A small image denoising model, trained from scratch.
Training: adamw at rate 0.0037, batches of 128.
Data: trained on Sentinel-2 satellite tiles (TerraMesh), 72500 training examples.
Rows from block 16, named by matrix and row number. Rows with one number belong to one attention dimension. Each number is 500 + 40 x the weight over its row's rms, rounded and kept within 0 to 999. All counts start at 0. Numbers have three digits each. After the name is the row's rms in percent of the matrix's.
# v: attention query, key and value (stacked) (model.decb.0.3.attn.qkv.weight, 768x256, the v third), inputs 0-127
# proj: attention output (model.decb.0.3.attn.proj.weight, 256x256, transposed), outputs 0-127
v.40 098:421439440478463499505470523539526432531503450429457439444502437450516498489413463490464477496405462487524463483493480515499462499533462521462550446510497432562522477519438487506436476570494501504500579463502489484454422495534501478532408496493472525487485455570482434493526474449524475439456468483535515508488486488479409515453451484468540491483526457450492502432468437550472480462450
proj.40 106:543511510516475553486479489529495541519504486592524567557525581542466492547532585546514523494550531507503478502525517499510512484503504509582502557481472496530544534473517523484582488492532485484534401545504505493504534543534561524477543518486494518484467550465526504527462506518490507566528548490500502496501516488524489523506563499577530449533526511554501474515496612380543501540499
v.41 076:441425462501466478503516507526523450552500465426484461412473419468508517482388455503496484476421464487513472466507460508489459500528482502489544447542505462560507488513423472520475501575499520520504553464490479496448430492522503482542437490486467513506488446570452428470510469459493478413435453481534520486494477491469423506453433525437495492472534452474507499431494451556419481427453
proj.41 085:537517493511492535483466484551482526536508490591501578555512583546486476534527564561509523501535509472515491505535479492507490460526499527602474556482498511552552531475512550501558468480533483494548417578499495486497527536537535523479514524489482540486499537460535481524467511534508507559537560484506511494519514506534500490508573498565531422546526512568499475520474602401545514541532
v.42 092:565570545520522483486523487467499586457496537569531545557502580534466490522574530516529523497578545535482544522480524480497555486455524472542454533484491547420467527491558510503566529429522485515480403533494499496542556515446500518475586477502519468518490542449504556502458541549464532553545519497459494491501519524509585492533535512533469502529476548548512518575541562437512528543541
proj.42 104:475500482476543437520526532473495471475517493416487426438477444444552519437458420462486461503459478453496520498472448497502490522482487479432504467503529512450455466529494496529426493498454525511460593486489493513514474462479417456524450473517505458528536468518495488497533508475502503436484479501494496529499499514493503468510432514421479535452465472433477505485510394639462504470515
v.43 071:435443471489497504518498506516493416559502476432491459430496412469530505474433472471484495501431447472525465492533477521505461534535486520472532456526520466581537477511445493509446490570483542481533589457499488491419444478539498484539420530488488520500493450558473462498547456465535473428452469500555501503505493484475419477474481489464515481481531481462504499431429433587489479454454
proj.43 094:520501519531461562479470463533512527528480510579503580563513556561443476563545571536514546500541518541512485492535548497492506469530507526573487532503475493558547528464503503465567498503551470495538412521508498480480523526514584552486541532481487550470464529483504502501463488535502496560518524500508511467502496493507508525486568484569516463558541537571530498519485602367539500527492
v.44 078:525484530510505489523613494490528561481542476484539515459469540519435523508436514509529460477535502519465529473445519487503522527443513418494524482476466511427447488476519436491564504465507502537474436473475492517573555526504501475516537440474488452543468539517476502454499572520442497457475445467471503478471539509459524539522388556464457494472479498506494524490587544485406514483517
proj.44 064:512502503497606434490512535532499466539512474486468498436466510482570475418446489505516499494451452384513506489536383486485429471506470519529473526508565539488542492523508557555444447517458486539506536597464492481516467487546399457541448521516481485551571501509562485523528520513533512447520531484529485568524478577560522428503517495470531466514509456490480498493434464623490504503590
v.45 039:543476499543527528584555512437517546453518487505577444501524497478492581490426450547475531583559500485523523477452494528551477586533526506523541503533479467533448449480488451499434438551456586500478544504481524580556526480515420457485510491508519478491500476442531537521511495500445467484432493521570500537470509444497482591534445528518482560486493535417501502514475445525471523478489
proj.45 057:513512500535493523486431453533512541512491525555505553549509532563462484537509546528477547490550517571485521539521484512507505487517518525569524525476478501548517549494521529533592530521571471492545409459530495491484505519502530539475480528474452525456478531482471477503480499536507479583503527496493471463529520478455509507488571491558496481556536527533532512504517572376565476504498
v.46 101:578571546522531492492536491475471581468512534580548554566514566547499498502585539514542532526590530508471527523505528486507542494466527494535453546473506554439487533499570508501547526435512500501509427539509517516553568503463493518456577513506542471523511540421529579510471534536495529563546525510467475506515525516538581477548558516548459512514469546539503495567512564447528511557537
proj.46 106:451487500493522454509519509462513456483486521402481435447471412469521501460473422443492485506446474510493530498482498506481497518491497497416507434529527505467460471522476467512429520509480513524459593440500490499492466448459450486532459487510499477511523442542463495468540487489515490438467440518505500497495475510464516479484441497424463560479486501455509533481502386608457494454500
v.47 078:573578543493526506502510502463492571436511535582526536573493564544493479520596544505515529528588536504481524521496525478503543501460514494525449547460482545420478511474560513479543517428503496495500422545497495501552562490450493527471580499503530454493511527416533568519481518539488538574556531518456489508513518525527585485532546505558480527507466544535509502583524557441543529566544
proj.47 085:460492498486524448517537529456503466472504504412498429442485415453530518453469430445491470503454476510486520512472498516496500533474505485403522447518525503455448481538484478523435524513468524503460591442504506515510477468468448468516469474514520458518528456537476516481543500472509493442468452513500490509499491505473499501496444505435475568454471483437490522480516395613454494462486
v.48 077:515490515526488484519603483486539554479543479475546510463476542505431524504431512507547457467533499504463527485442513496502526537437504422504540477483453493411449496475507447499576512461497502517474428464463487512565542535500519478520553439486486437537458516509493504465505591540459498455491456482460507488466530513464543531517380556446461497473489501506499507493585539483408510485514
proj.48 063:512498505492603436487513541535502471542512470490469501433468516487569474424445486514509492489455452387517505488535385486487427466503463523527470525507568536489543491519507557548441442514460484542503538600458495480518473489546402457540448522512484489554576503510561485520520521510532514446520525481532481555527480576567516430504511497474533466510512461489477495484432464632492502504588
v.49 099:568565561531529506483521479465485577467493551572546563561498563551471498517580544517538529502592543518475538528504520484505534495467539473551456547487490556434486521493554503504569535427516495505491419540504509507547561509457499535467587493515527480515509533441518563509464528548479521557554525514477486494507503525532595487533537504526446495525485541549523510572523563429530525540532
proj.49 112:460490486478527444514525518475502457480501506409480432437475433449542506446468409464485470507453473478496512494475475498492487515496488487423493450515527504464457462524485480512417504503460517513471601466489495505497471459473430469523453483511508479518535454526484493477537500478504498433475460505497496510497488510484505471498431504426474543462470479443488519485503391626458496463502
v.50 035:523513512552491528536512490415530539459522486533542469531511566467457553497424513526452493521551499502528552470438522522535504522515487524519497557505428452460457504449523492499499437527497540479450495521475547521581529552482474473470563441522520526451496506475521486522458510509481511511497506483483519507443549504485525645541515528554496552466472525443458511529577506487477488522516
proj.50 022:507505455526592535470441528499435514463525475499483475519513479546488522471364486511493441465502525503412614561471373495520489500449483507579521492456481530516465541549510560602579480478551513541485436434529468492468481508501419487500443493515492474503501541500493467500519511500499514533521559538469406492538513489446430533471499504469559468485526466430466475463528455466485514479566
v.51 057:476419513535507476492529483542480462566488467451497510392462454512484502488380460527538492445441440491477499475544453528467439497518503482499547447544517507547538514523418474540463495565503520520534555495489469477467475490548504494536464519481495514544493474572468467501551471474494451395411429497549526509512476524487447479477456520436462478500560458511488519433481492545417467416461
proj.51 070:524513492513505540474455465545510512546488515579489590559499573557475452548543547549513538518524506497536510490542491474495483441546485537609463543500497510567556510459505533489531459475554473513545431562500484475482516510522541533484505543488456557478495523471527461507475501558511512543539543488511527482509497517520517468495555487529518429567534531577528492529463583409531514531548
v.52 062:465500461502507502527396477496469423510452544508500522545519462485543507483552486480464557561478472514577478524552491492488454504579486550527444506545534492606544507503482527487431480533502519480509581522544506539415450447495496527456444561518521567465534485490501516499487455475544496497508535529533534501504471493523471449491573476541492479517536516499538504478390442501562514463433
proj.52 054:481495495516364488511464465490475516496469531520501511554501478494478506559623501522474548534541514601491474530494605544512545508533556504477505488493456493545472532509474473484539603520517492433524502418524506511473521501474574544450523515450501545464447488481459512495521466479510453553463494477488508456495516434444496534507519488551456544509485507549491483508544561417560482507443
v.53 063:459472483528518499520426469458472399508440553488510508501517470484521499484503479497499570523458467507571488503557492514456438513564508520530465499602521496611531506505475510464425487543500528498528550523536492523425438442491495534465469564514494570476513472489514509514468464499529515448498514545560510494499455489514491423472550480501482457512528516519554533477420456494530498476430
proj.53 057:492504490516383461489451457494477510506473534525492548543492478490491487565646490540444561543541506598527457523514608530507540490552545512501479493494480514555484524512483481471522590512520487447526506437509513510461492488493569550447489527450487565474468479485461491496545473494517426537462493450484537451499496458471510492507519489551453532528483518566496481525523560435576487501460
v.54 076:467502484490488516504389518502473442506452502501458493532523446487574483490553478477461546529460486492550473519548483510480467473563477562497475518518523498588532504515483536502420483532511511477539575516536505512426453460509485519491435567516499568457526462491507496540490426460541483514500549515534520514526469483533458462469606461550533508518529500485511495498414459537572497503479
proj.54 065:498497516514397557501478460488485535475489524516533530567540500535446514577565526502489524498553540614489489525481607525517556515508547487496519490486453469527476528491478463455575564489546496462517445426539510506481534530464602554451553492474511530458444509490442512484474469504481476563485484507474520439487507448453485571490516501548481523501493550545519500506554563366534487502424
v.55 081:540518533533519484487594476480537577479544515520540530496472568539438511516485541512540490475553525520460531498452506481510534514440521429522495495490458530420452509493536457510590516452498489525472404470476502479583568527481505480499564439491500461552474546480495512465495582540465520506517482484461475490495531525477563531537440545469469501479486504530487520527563557461446509511528
proj.55 082:493499482476572452505532552495513469512521477447472451439463480457550498427435460475501459510452465397504505472492411476479453492486452502474482492518539524459498458505511517534408446495452520526472580538470484495513462464511402435543448496523499464535544482505537494509528518478508522423499502508520493552508490536526511431503459508437497490488487456450478498489458405638461512485542
v.56 066:467487467505496494516389480505482426532461541504480510531523438489557486495567485493462555527468488506568493510553495513479472486563477568515463521551519484606533511514476538478422485531503499479525565513550507510395449448503488540466446558525502567460533452479506501509482436487532497508498538521537523489505457481520479451478596463547529501529512516497517509480418438510573499484458
proj.56 054:483495507520378521498474463490478517493479526524519541557534495506456503566597512532481532510544527609487463532490612538516552510528559498485501485494466477545475527507476467463549583509529496434531473420538522512479517513469591553445531508462525547466450497474447512492485471486501449553462486491486523441498516434460486562508517494559467529502487542549508486504541564393552484502404
v.57 093:436446443473469501511467517522495431540495464429462445434511421463538507482427451486468478500414465467531453494503474523500450514539471528465546470509507445560524476520449502505443470573489508488514593463511489496461433477544486468525415519499481530492499460554493442507541461450525467437447483485529510509501486480478408501462463504467546498470516456449488488424469433574476488466457
proj.57 107:531502518524464564479476473532502534524488500586514575562521561555451482560537583537514536496542523534503487501529540498501512476515511520573497540493473492547546537471508508474576502498547478492536401521511503487491530537522576541482548525483490538475465536477510511511462495526496497564522530498506502476505505490506498529494568487576520464547536526562518491516492608363537499530496
v.58 048:467443463523519512508527474491478414582489497442515479460456422482541493482471479467509513491450470482498469483527456494480434506526494476494538468545530487579547501512466489474479518529483534504559532488527493505419432442531535514544412536499518488540485468545464499487557481494531470462464473556552489488517467476465444412468481499440472459521540503501532510421402448548479504452464
proj.58 069:513495513526440532488465445531519524531469518570512574556513541545446474567584559541500561511543515564530469500531582505493517479541519529552499521506484485565548530478496487454553523513551475494550431508501514486472517525516584562481532539471480554468469509493492497496473477532512475553501503491512531459499491485506513513485570480583497478560534540578539505519482602381558489520481
v.59 035:470512504404558484450407519552532526492509450513434499547499500497489473556556512461440439457483499527497445548469512469504537426385498478489479487408516508496505516528557578493558491476554457488498462484546511407507516541507538562515437483497454527502518461565473446495563491443499508518520477436442472462543520505467423467494505439484557454547466453498480490543501491465507529586529
proj.59 042:497493529501483528505569540493482488489507492479505446452505469452475518450440498481544457462461467381469469456480556501476478524457486473428496460517499478460498462487494422438426463504422515489465557497474511514523522534490462468547554457527552460517510472491538565496523498466498535426498469537515493552490497495538485541510418494491492490472496451458475492488487492582422497512478
v.60 049:565558532513503503505499535490531552419513512554510504535501596496446497493540528527514497485533529520488544515453523513512548481459524499513468547491476528416442501461511505512545478491491454506435448541465499496608531555447466486438611449502518485506526567431536523499433536534461531557523530458463490505486531549535566557523518505536522547496471498524504498572594558440505495532518
proj.60 072:484510483477544449516528548473480475467525487425490431442487447449562527435438435459489456497460482440479529505470432503511492530468485479435499471497522515442455475526503512541439493492451530504451580486495490516523480472487414438521454468524514452530532482515502503504546523473501511449495494498489479540504506515495490474511431515419496534443462459429462496485522398636449508478524
v.61 090:567568558520520495491534496458504569448504546562529541569497563551475496522572540506541515514591549533469541521487523478499540478461525478532447536477490547425472527485555507493572529431519481504491420542503500507558565512453507522461588481508525470518504538431520557505463538545476523560556525508458485483500521536518589499538532513534454502510482543543507515576542565427504516547544
proj.61 101:471498483475534439518520531476496467478514498413491424438481438447551520437460418463492466503458476464493518501466458505502488527479496477422507458507528508450453469531494493532427501504455525508465593474492498516510473465480422459518452476516509463523538463523489497490535507474502499437479471504493495524502496507486502474507434514424480543451465475433478509484508393635458499465506
v.62 069:550514529502493485471578537516543584484548464525512494495485570506461512522489521516530457469546515495437504472450501480534542503426524443498531485440476523384463508488522485525567512454500466505453438478463513470588571543502519473535546435489491428528490544497492507486520570510467503519499494478461466511506551523494523539543431533483512516480465484498477483536587545486436498530556
proj.62 063:498506486474611503508542543499520481503528470474488441440485503484524505427378492473529446480453476394490538471494393469485463503458447490492509503514521512443509464493531520535447415491461517539467533552475485498527481485516412445561482473545504443535535505505545504511501536484487559444525506535513477563499506526527499466505467508440523482478512462420487510494469418594428521490558
v.63 044:507501467471489509498443516493532581473524473492520437550497482508496522552519548450462431497545526458517513478450494476539532470403476498475582501362486442470481476521536584454522481468516533476483475463514505463521537562555530482541422478513451459437501471480490505514590511494490492561479542445401489491511540456448449532474490438477503473467493453432462459508513525515507505522540
proj.63 048:508464517533467580464516520541433536500502494533517491499538562545433519495376563551564476404498513518420484537487517525484466502456518486542541509497474477490523541483510444472557485514520483508530418455556478472501517569492501516524557484493541489510474526485495552493441477498483528500487501557522479489526519454496454616479502482560539406507541506499508511450487539436471461499433
v.64 114:515475452456462483499513534538414523508487412529498490482502555464517519449499496547438472490499462454461429534449449520524434533442490460475529559403535415478475500523501552535498495509448516412530488565499553516550536544541466463472470453496490474519546525431572480570499539421525482525495577478474466551548524455556413515516522507541528483474488474492442421482478518492533468550467
proj.64 115:490496494489511576484480428449575504469495505483513485544493455545413499583443491439487474472500542617511528433494572477477548504494469491523524432514417486490504485432517381459519452482558501551476491347513473486467495479462549528503523495501511504458400480565425478426478492540443519495518407509481513418442484489420517526464454495475506473513548534475565562489521464415444507470494
v.65 037:488451517518519507525545442503512512551444491523508499503521443542536545477560451521519543503491475524501493532562449488460520522499561532523489498473507485556556514523521445513492554466539517525541545483550476551419453497497509523514476586502560517549538517509501509454417503525474522467461472532548555477540491509524432401466533479479470435564483526552538534502475473532521494461450
proj.65 029:545520503515497419527504524498463516527495540517515518531482547535441492589615584515485571543546522517495522503507501518508532516530522496539534571503485549527526517513524475503506592535539507434519442459492479498508486505510575474454499540487446517473438507486523562553582491589510478498499499449502531534481516447443579455527485534458509457532478544567497527529487557495505515556477
v.66 127:503464462464459464488504536541411488528490442528477504464506555474526510437494512547468502478493453445442434548472456530530428506460514484490510566429555438504482516537477550537507524523434482411539498561505568511558519540539465468475476463482503506530554536421584504569477537453556463497477580491507444565551520455557440501531515514551529474479463471502444422472457521489551449546453
proj.66 143:489507483485506578497488434441569509460497515478518473549491461542414505589466491444489476498508547611512527437484584463479556514489462481503528437511411483483489469431522385448518455469559513555462490362508471500468501480458562533511529491511497502449398481553428482435486494536441533504525413508466512424433489484415524517469435501463498491513535537474567564505531462417440518480500
v.67 123:433461539533464469443463502560476412575464522476411548438460489503538453476521502512533539440448436486421472507550495515476456407559530541504442488511545513549534503500399498484461568535478429498515545512515506459480463500481494503521470534427502552516519461494507518506478485494576412450437508510555408514516496500528514479506492464514467493507495496529517488442428503518565418509481
proj.67 104:539539456455495533544529492446516552458535487542563459568516528481471550582548548504468473560554555545507502475448565467541554548458481446487556530455430479468454482486550466466566508464514542474470437468484524553527533531509578486444553465522472485443427539482501518515501528507443521540531509453447507497451533431453491504536454549495527497472456507482493478541547552425478536529487
v.68 125:476515545558531509480482483484575463510498583467480520486479446526495456529486498451555535484479505537499565456565544493473544443564511552506455440597470581519540487451473429448480523514534476579473537451491458473452463448450543524529536558476500540483468456558439514431496472560496473465493433524536506455456469549448579474489470483467459518533518536516567574482516476516483511447507
proj.68 116:521517498497491431533515562547431516522513484530500511480513553459585507439572521569500518535518473388484472561497444514533468508496526498485485570480566504504490520570500616533507552510457514435521492642480533529533528534542478479474492497511495494533580527431577520575510514455546487529487592478511487580554530491577481485546551519552495538475447461528426427525494565532558499536498
v.69 136:454466545565494483459464491538509422562473548474432536441471468515528457487504499481547538458447461491457500477578521517466483408576528553494436472565514547543544498471412463471458555540501441538507562491503478456464448468463499515532503560432519543507507463520478514482507473533557423448437483522561447498496483523501551470504486461484452507526500521520547529442448488520534448485499
proj.69 107:543531466467486474560520512492479554497529490561550501554514548474509533549601552549483510573560522488518482510467531490539527540480501462500525560455485475502478511528543541495566550485513541441503431546483538555533552541535559494425539491522483504477481542462536524549506519483499506554513556440471506533494536458509490491546506542541514506491446489532456459550519595443531530549483
v.70 139:444465545558480480461462494545504417562472548467424533443464467511533448485511499489537543446449445494441490488566512512472468405584530548494436475561522535536535502477411472471451559550495443528511561500512478454468449474462498504530489556422514549503520458517485506478501483530564416444433480519559435499501484516501541463503482461497452504512504514527539512441443493522547435496492
proj.70 115:546534464461486495558524505478487557487533489560558494564517543479499539559583559540479497568564534506517487502458540487542535543471496456498536552453468472494471507518546526491573536479520542448498423527487535555533555543531565495429547481524485498468466542468526526539503528492481509557521545445462508520484537450496487498546500549532521503487448496517468464547529594433516531546481
v.71 144:534491453444472496518516532515437543491505425531524477511525555482511540469509497549447469509528489457499439534431445515523456566435495450495541554399533430480465516543534570550517480492454534414528466552504551539546538541563466466470462445530498465523535551431569485567491528440500521530513573485467492548551533456549420521515517525540553488472482470483444425518492519493517504539484
proj.71 137:476485503503522562467478427457569486480486526465498493526479448554418489561436478437500486470482528611516542454506559480464534494507480505526512426527437502498510485439499396468497454489558491569483507364528461472460476463446528530530505505491498509469425467570417472423491481551458518478511406525489524413451470508420527507452460480451492473527557547481578577480508436452448502457512
v.72 158:471441516519463460446485535578422451575455476512440538446485526486535474451522514542523532445463437447411444536519460533499435439522549513510456540479557486542526529524428539525478561542445434454541513550507535470508487534523472487520481515438521533536558496451554533541476503475575427473444558519541407546556503474557464496516522470535494479506479477541478450452428522507575410536481
proj.72 149:510533455465517561520509456427568525445519504491539454556495481516432527590494507451472458528527560592523543437459586450500567531473459457487543464486408484467463460446541412444538464452546532530449468399485483523495510490465578510481542471525476486437401501536448496456495514533431538519536443481448526451424504462408518500498429527445509495492496531467538535525546481415439537490502
v.73 156:531561478473540545562522477423567551428548515489571461564509484507468531547470492461480468567548572540591556468469531471511568571470457481492546474518442508460467476482577467484533441466541569539458485451493474541494519477486520503484517478563492459468449503542450477461531503527417581528558451480458589467452501520455535514488490534464514523496525523452519551550575478488424584470515
proj.73 144:481465546537488439477485536574441469557478498499455548439501510491561467409498481542532543467469437418477464560544415551490431466532538546514452522520593520534539538550456580556456531549461467478553540591515512474499484500527420497527452532475526516564598492473543501532497483472571463475460543527555477540575491545588488497495567469548485504515511476535469475471451506589555461505499
v.74 137:442473550556482483459464497540504409552470545472435541446473469513528450486510494477532538448445449491448495491565521518470477401582524558503431477563522540543541501474405475475461558544493438530504557497506475463474448475466509513531496561429510547501519457516479505482501475523566420436440478518553439501503484520497545472509479466489450509519495513528534516439445488525547443484486
proj.74 111:546531466465488489555523506485486558491531491564557499561513546483501539558587557543481505564564529504517486506462536487543531543473497459499535557454475473496474509521547533492573541486518540448502421533490536552534553542533565495428547487524485501474470543466532527542504523490489509557517549444468512526488540453500488498546506543539520499491450496525466463546525594433524530549483
v.75 128:454478559564500499464469487529520422548475561471452540454471458515524451504500505476550542459456462508460518471579521510473495413577529562504436464585514560538544497473427459469471557545499448548493559482508477460460453456466511521523518575443514551502508457533464522466511472546550425444445473519556459487488479533481551473501478469494449510525498532517546539456456491529525450483497
proj.75 099:537530469470487447565521523501465544506524488549540497529510553457530526521620539560483520576551507460511468521469505494535513538487507461495509563462506480504477506543534561498549558488493538432505451578469544554536544537543542487428526495525485504492505541451555524556501518470515501546506570438478501548505535466534491479547503541546507512480436475541443449548508590469540525547484
v.76 125:469518536552524504489492482474566461504500580464477509480475441513501458536491495445544535490476515538514561455565555482473541438563513543511456439603463571514533488454473431450477520501544478585473538450489453461451460448452539516518533552480508532484468446566428519435501465559495484468485431520542509456454465546444579466484472481459461509528510537512556576492511475517479514453513
proj.76 119:524513504502490436530512562552428519528511487529502516482513554466576511440568526570506520530521472396483476563502446519535468509497531499491487575479568508509494525567498618538514556515462510435524486644485523525533527535541479483475496500508497498530580532430569523577510512462547486529486596481513487577558531490577481490542555518555497536480454472532428428524492571528564497531500
v.77 127:439456537546463478446461502561482414562464529475421540443468478500536458489522499495537533437438438489421482496559500506476463410573530545502430483528539519550540502490404486473455563545483436510516550515506495451482451489470495500529480551425514559512523462495503510501482486510574409453435506518547415497505497507518525476507484456512468490520497504531521488431435501514556432496477
proj.77 107:540538458452492521548531498455508555466534483551562465566514539477482550576560555515473476563555548537508495482450555476544545550460485445486554539451443476474455492492553484473569518472511544462480435486483530556531541538522569487439551470521475487449440540475513522527500528502454514544531521449449506510461534435469489507543465551508526502471450501490481473546546571433487534540484
v.78 115:458485556570494491469481493527515429568477559479450547444478464521525458501500509479559549457464455503458506481577529511469488408576539554513431478577519549551555509480421456463465562547499449549504553494505472473462466465463513518520509576439514558508498455518482525467503486549548426441439478509572459488493490526494559470506480471497458507537496528529553532449460492523530456489494
proj.78 083:533526467470484450568514504491481539510516503550538503547501543462514519551640536556478529592555510487524475514470532489527515533498499467504504554466496480515481511541532547496543570491517537440504448563473534552524545531534560499417524505522469521477483530460539517547504516483511500545504559432476512529498527460515513467543496539537498509495435488553457455554505589457542525548480
v.79 123:535525441433508507536532510474479569436531439519555448547529528478485538507491492525450450540543538490553495511418471483532511593425457448485574527422488456443449493521573537530531436451502545452490455504494521538534543534543485477474492423571479443497500546483525481531494520453452576548561526482431541518515517475502443533496517534499549496469496466465446471543544496475462550516504
proj.79 089:472467542536515552425475489519521463496483503457460504456497460555480475457364466447528483400452494521486536496533481513474487467504505539503492446534506521493529504462467461510469437520505459565502536446539462446476454474461451512579474500478528484519513468548455478453500480523494501469489446573525490464511474542482491536452517452464500486516570517454550549443495415530464473450525
v.80 167:473442511520468456445488537576424451573454476505439540435490526483542480453521503549523529443460431444413441537518459529496429442519546509506457537472562494537520520523433539530473550534443433452547521552503529463508477535526466487517477512441522531540554492448557528549474504471578429475449553515541411545559504475559459498512522476540497472506477477543473449451433522519572413538477
proj.80 158:514532460470515567518506454432565530448516509495540458562496482522428528593495510454477461528529559593526548442463589452503571533472461461491544466486407486472467460445542415443541465454552530533451465403493481523494516495463583514484547473525481487439402502537448499459501511537433539524537447484450525448427505462406521504496435525447507493496502535470544538524546487405442536492508
v.81 141:446456546551472478449466499549485415569469530469420543438465481503531453480511494489526536437437439490439481501561512515473468400574525547491428484542528528538542503487403487474454554539480429520511562506514488458473446482472500504531477546425511555505519454500491507487492484508564415450427494509555421506514490516515527474499489464496454502513502504524521496436443488524558427492484
proj.81 126:549539467459490520548527504468497561474534484557561481567517546484487546566559560526479483557561545525512495492453549479544543549460489448496550546450452472480466499497552502482579521475521540460489426503489533551536550544522570488438551471522486486460453546472518530533504530501462515551530530449457506514475537443477487515542486549521526498479456504496480473547542581428498533547486
v.82 138:478528529538541522501485460469588480483498571466503499518493442523477474555501496445537520515490525550543579453551555480472558461553485528505474441595451573510524479463494441459488496492551494581472513437498444483455465454451534526529525534498497512470440456581415503428504463566470514487517418506515533449447469548438584489476478486449466516526525525507555579520537474505457532449539
proj.82 145:515497516514487432510519573552423502533506484524491519460512550456583501422543520565514526509500463391484468566509422530531453497502537510488480575482577511511502528567486621555493552527443493440532502645491532509536511532545451473488486506489501495544592526437571523579514508457555473507482595490527480580559522503586470489534553502540504516486457457523432435502479546574555487532500
v.83 121:555528453444518516542534506452504592435535457522565451546525518482469539505480489517463458546553552501556499514426486484529528587425464449493563512451480467453452499515593531524535440464504556469488444493488510535527541522541497485474500440580485433489486549489507487517507521469430581548568512485445569513506514499493455529487509527498553502478498478468459481561563499482444571501513
proj.83 086:471471542548513518439469504535509458513479507444446510438497459544501463430391453460530498403450471479486524503545459522470468462521513548505472446545538526505535501482459494517453451524487457557507556486524462443470454468468432506579457510480531484540543464539470478462505480509521498464482464564539491483526469557516493521451523448473491492516562500472532540445478409554483471445527
v.84 040:479542446463457496492469524498476491454530463468480474491461577460498492512434493487443473512471516500517509458408512488506474501444429468464545482492487444432426472468533537478516474522459531490510445485426499468541518515502476468501537434528434473470503470456501455539546508450498493523513556464459473545474508537489495575490470516499542579426473502435465470524551510486493537540509
proj.84 031:471479530506490576456440471539533502499486461494484503496540468510535470429372453504503455419486507522445476523517500516487483466479509533527488412497497466483506530497474527506540450494501471579505481498525485481455541523479425558555491481479535489509540491517455431454393497450467520522506480538497439438547517511589444560442563455598501539481563486461532511459522467444502467451516
v.85 045:506463535516574544485535513535548562483477481539511495524492522556531458478451522560540500472516470501528462516520448564452484505509477490574492486468518559527523563497494501544449540535504478543517486501562406466456499503569478518563469588473501492511519519534469416484498409493449506450500469533552608477563485481518499488458552448524522535524542459535494496479536480582481487504592
proj.85 034:519503472493517445513522492540557484548538558482555537488494555600487518479494550458501507509485520456516580583487475503529484524474507468571520570546522487483527462503492580483559483496587501478500401595517490505571457508472485455515493469539444464519519526552509511519481510609508539536505531568530536538505505539483541447507551505441525460497504573493531545489475486488493520484524
v.86 126:529508438434501496539524523491462555447527421524541452533519541472507545489495486531442451542529515480529466529411460495521492586422463437489558536400507432459446492533566545542522456473473540439504460521503538535539541533551480471476464421556490443517520535460548479544499520451474552534541538484446532537528517469524428528501516525517552501470488468478446445531525500489483539529490
proj.86 102:486470534525519561432458451497540484496482524481484521517491461582444481527392490443519492421482514587496555487531537503474512471504499534534506439525469514510533519463488433492502462507557469568504490387564455454463482476446502533552494512476496504486462471559422472433493479551477504483495427549513494423493480513435510533447515459471507458538581552482574568464494450455467482457521
v.87 153:439448533534462468443472521557471414569456502477422540437470494487536451469522500506521539430443433473420468512551490519470447405559534537500434497516543512545530503496408508488453555546472419488523547519510506452481454495486490493524465541421505551512533470487518507509491484486575415461431515518550415511524485501521506478496495450516474497497482485539504475438440502521566416513481
proj.87 150:544543457461499546538523493450522556455535488539562462574515525497462549581531549492472469548557559548518517471452567464540561551457476448486560523459428477469456479472553467464572492460528545482466433465489518548527543530503580489449557464530483477446427537490495520510507527514443529551539506460448510495450532442452491519529463546492530501477468510473500489544551547415468540523493
v.88 035:530455505472556532507513523491498560404489427532505445465498572455517513476416486486419520487459478480511426512474444519536495558473423535455564472484468442476455455492502463470470538477463467449452445518525465444510487498492427476570519492507452463517520539520496417492550421441463511500494480552482540473554516486491452493430536460490520518429525432463415482465610449551463518546507
proj.88 052:530493537549498547460459462574512524548501520533502563531537551610423483511460569494516553446537523531505547554556526525500526489501523547562520532516499475544577525476497502477564448561598483520544409498556513480497521558505528521535532530505521510492493515531486537519496493548515510552519513545545489490536520525503513548471581467553532480544575559522546538499484536435501488505509
v.89 126:467521550554520514489486480482574451516490583468471522480480441522493462527489499443547532493469506535511561456572544491476538439562513553514459440605477572527531497459461433446484527507534470576484533442487455459459458445440537523526526558480505537477469447562437515432503474562504483469494430516546503467451464544450582469486477482461459518529511540509566580480512478518489510455516
proj.89 117:523519499497491430533515561549431519522512484531501513482512552459582509440570521567501516535521474391482469563498445512533470509496528496483486573478565500506488523568502614535508551509458514435519489643482529526535530534545479479471493499510495495533578531430577522577508514452544487527487595476512487581555531491577479488545551521551499538475448462527425426526493566533559499534499
v.90 149:461445523522457461446482532573435441571460483501425544443484517485532461466528507536529538437458431455417445537527468522484435430535545523511444520483561494542528517520415536513469562536456428465533523547501530463496478520509481490526480516428515540530546485461542527534481500471581420473446536512547410535543499487545479490508507459532483481509476477548482453449421514507576419532489
proj.90 137:522534454464511560524513465431554534445525501507548455564503495514441537592505524462470462532537564582520537448456586451515569537468467454490552482476407482469461463451548426446549474456541535515448454416487491532504520504477584501468549469525476484435403513523460501472505518531432537531539462474447522461427512451415509508509438535458520493486489527468530524528548506403446538498499
v.91 038:503474497474430462481440423553451482506504491516477604519538566542472438525528521519498528465537490581485525486504557496522495441528511527541471512607496480543499491452460541538507452535511486474519456442541517501498502485431495524436481503438461526461435528447451510464518501531488436544508518466504427457488513509415568550530554507522508470549566547511493507473428563393534459509548
proj.91 075:468503471459493475536547541454503464474503469446490452455478462401527508469491427447474452535459475453518475456472483467499484506498459481435473486506510488450460450501493474502409476470429525486452603500463519516514488453509456456484487480528510481513513482489530492501513518438493504447493491470488510527465483518530482452516419519477483559455437439466452474498485408584459515482496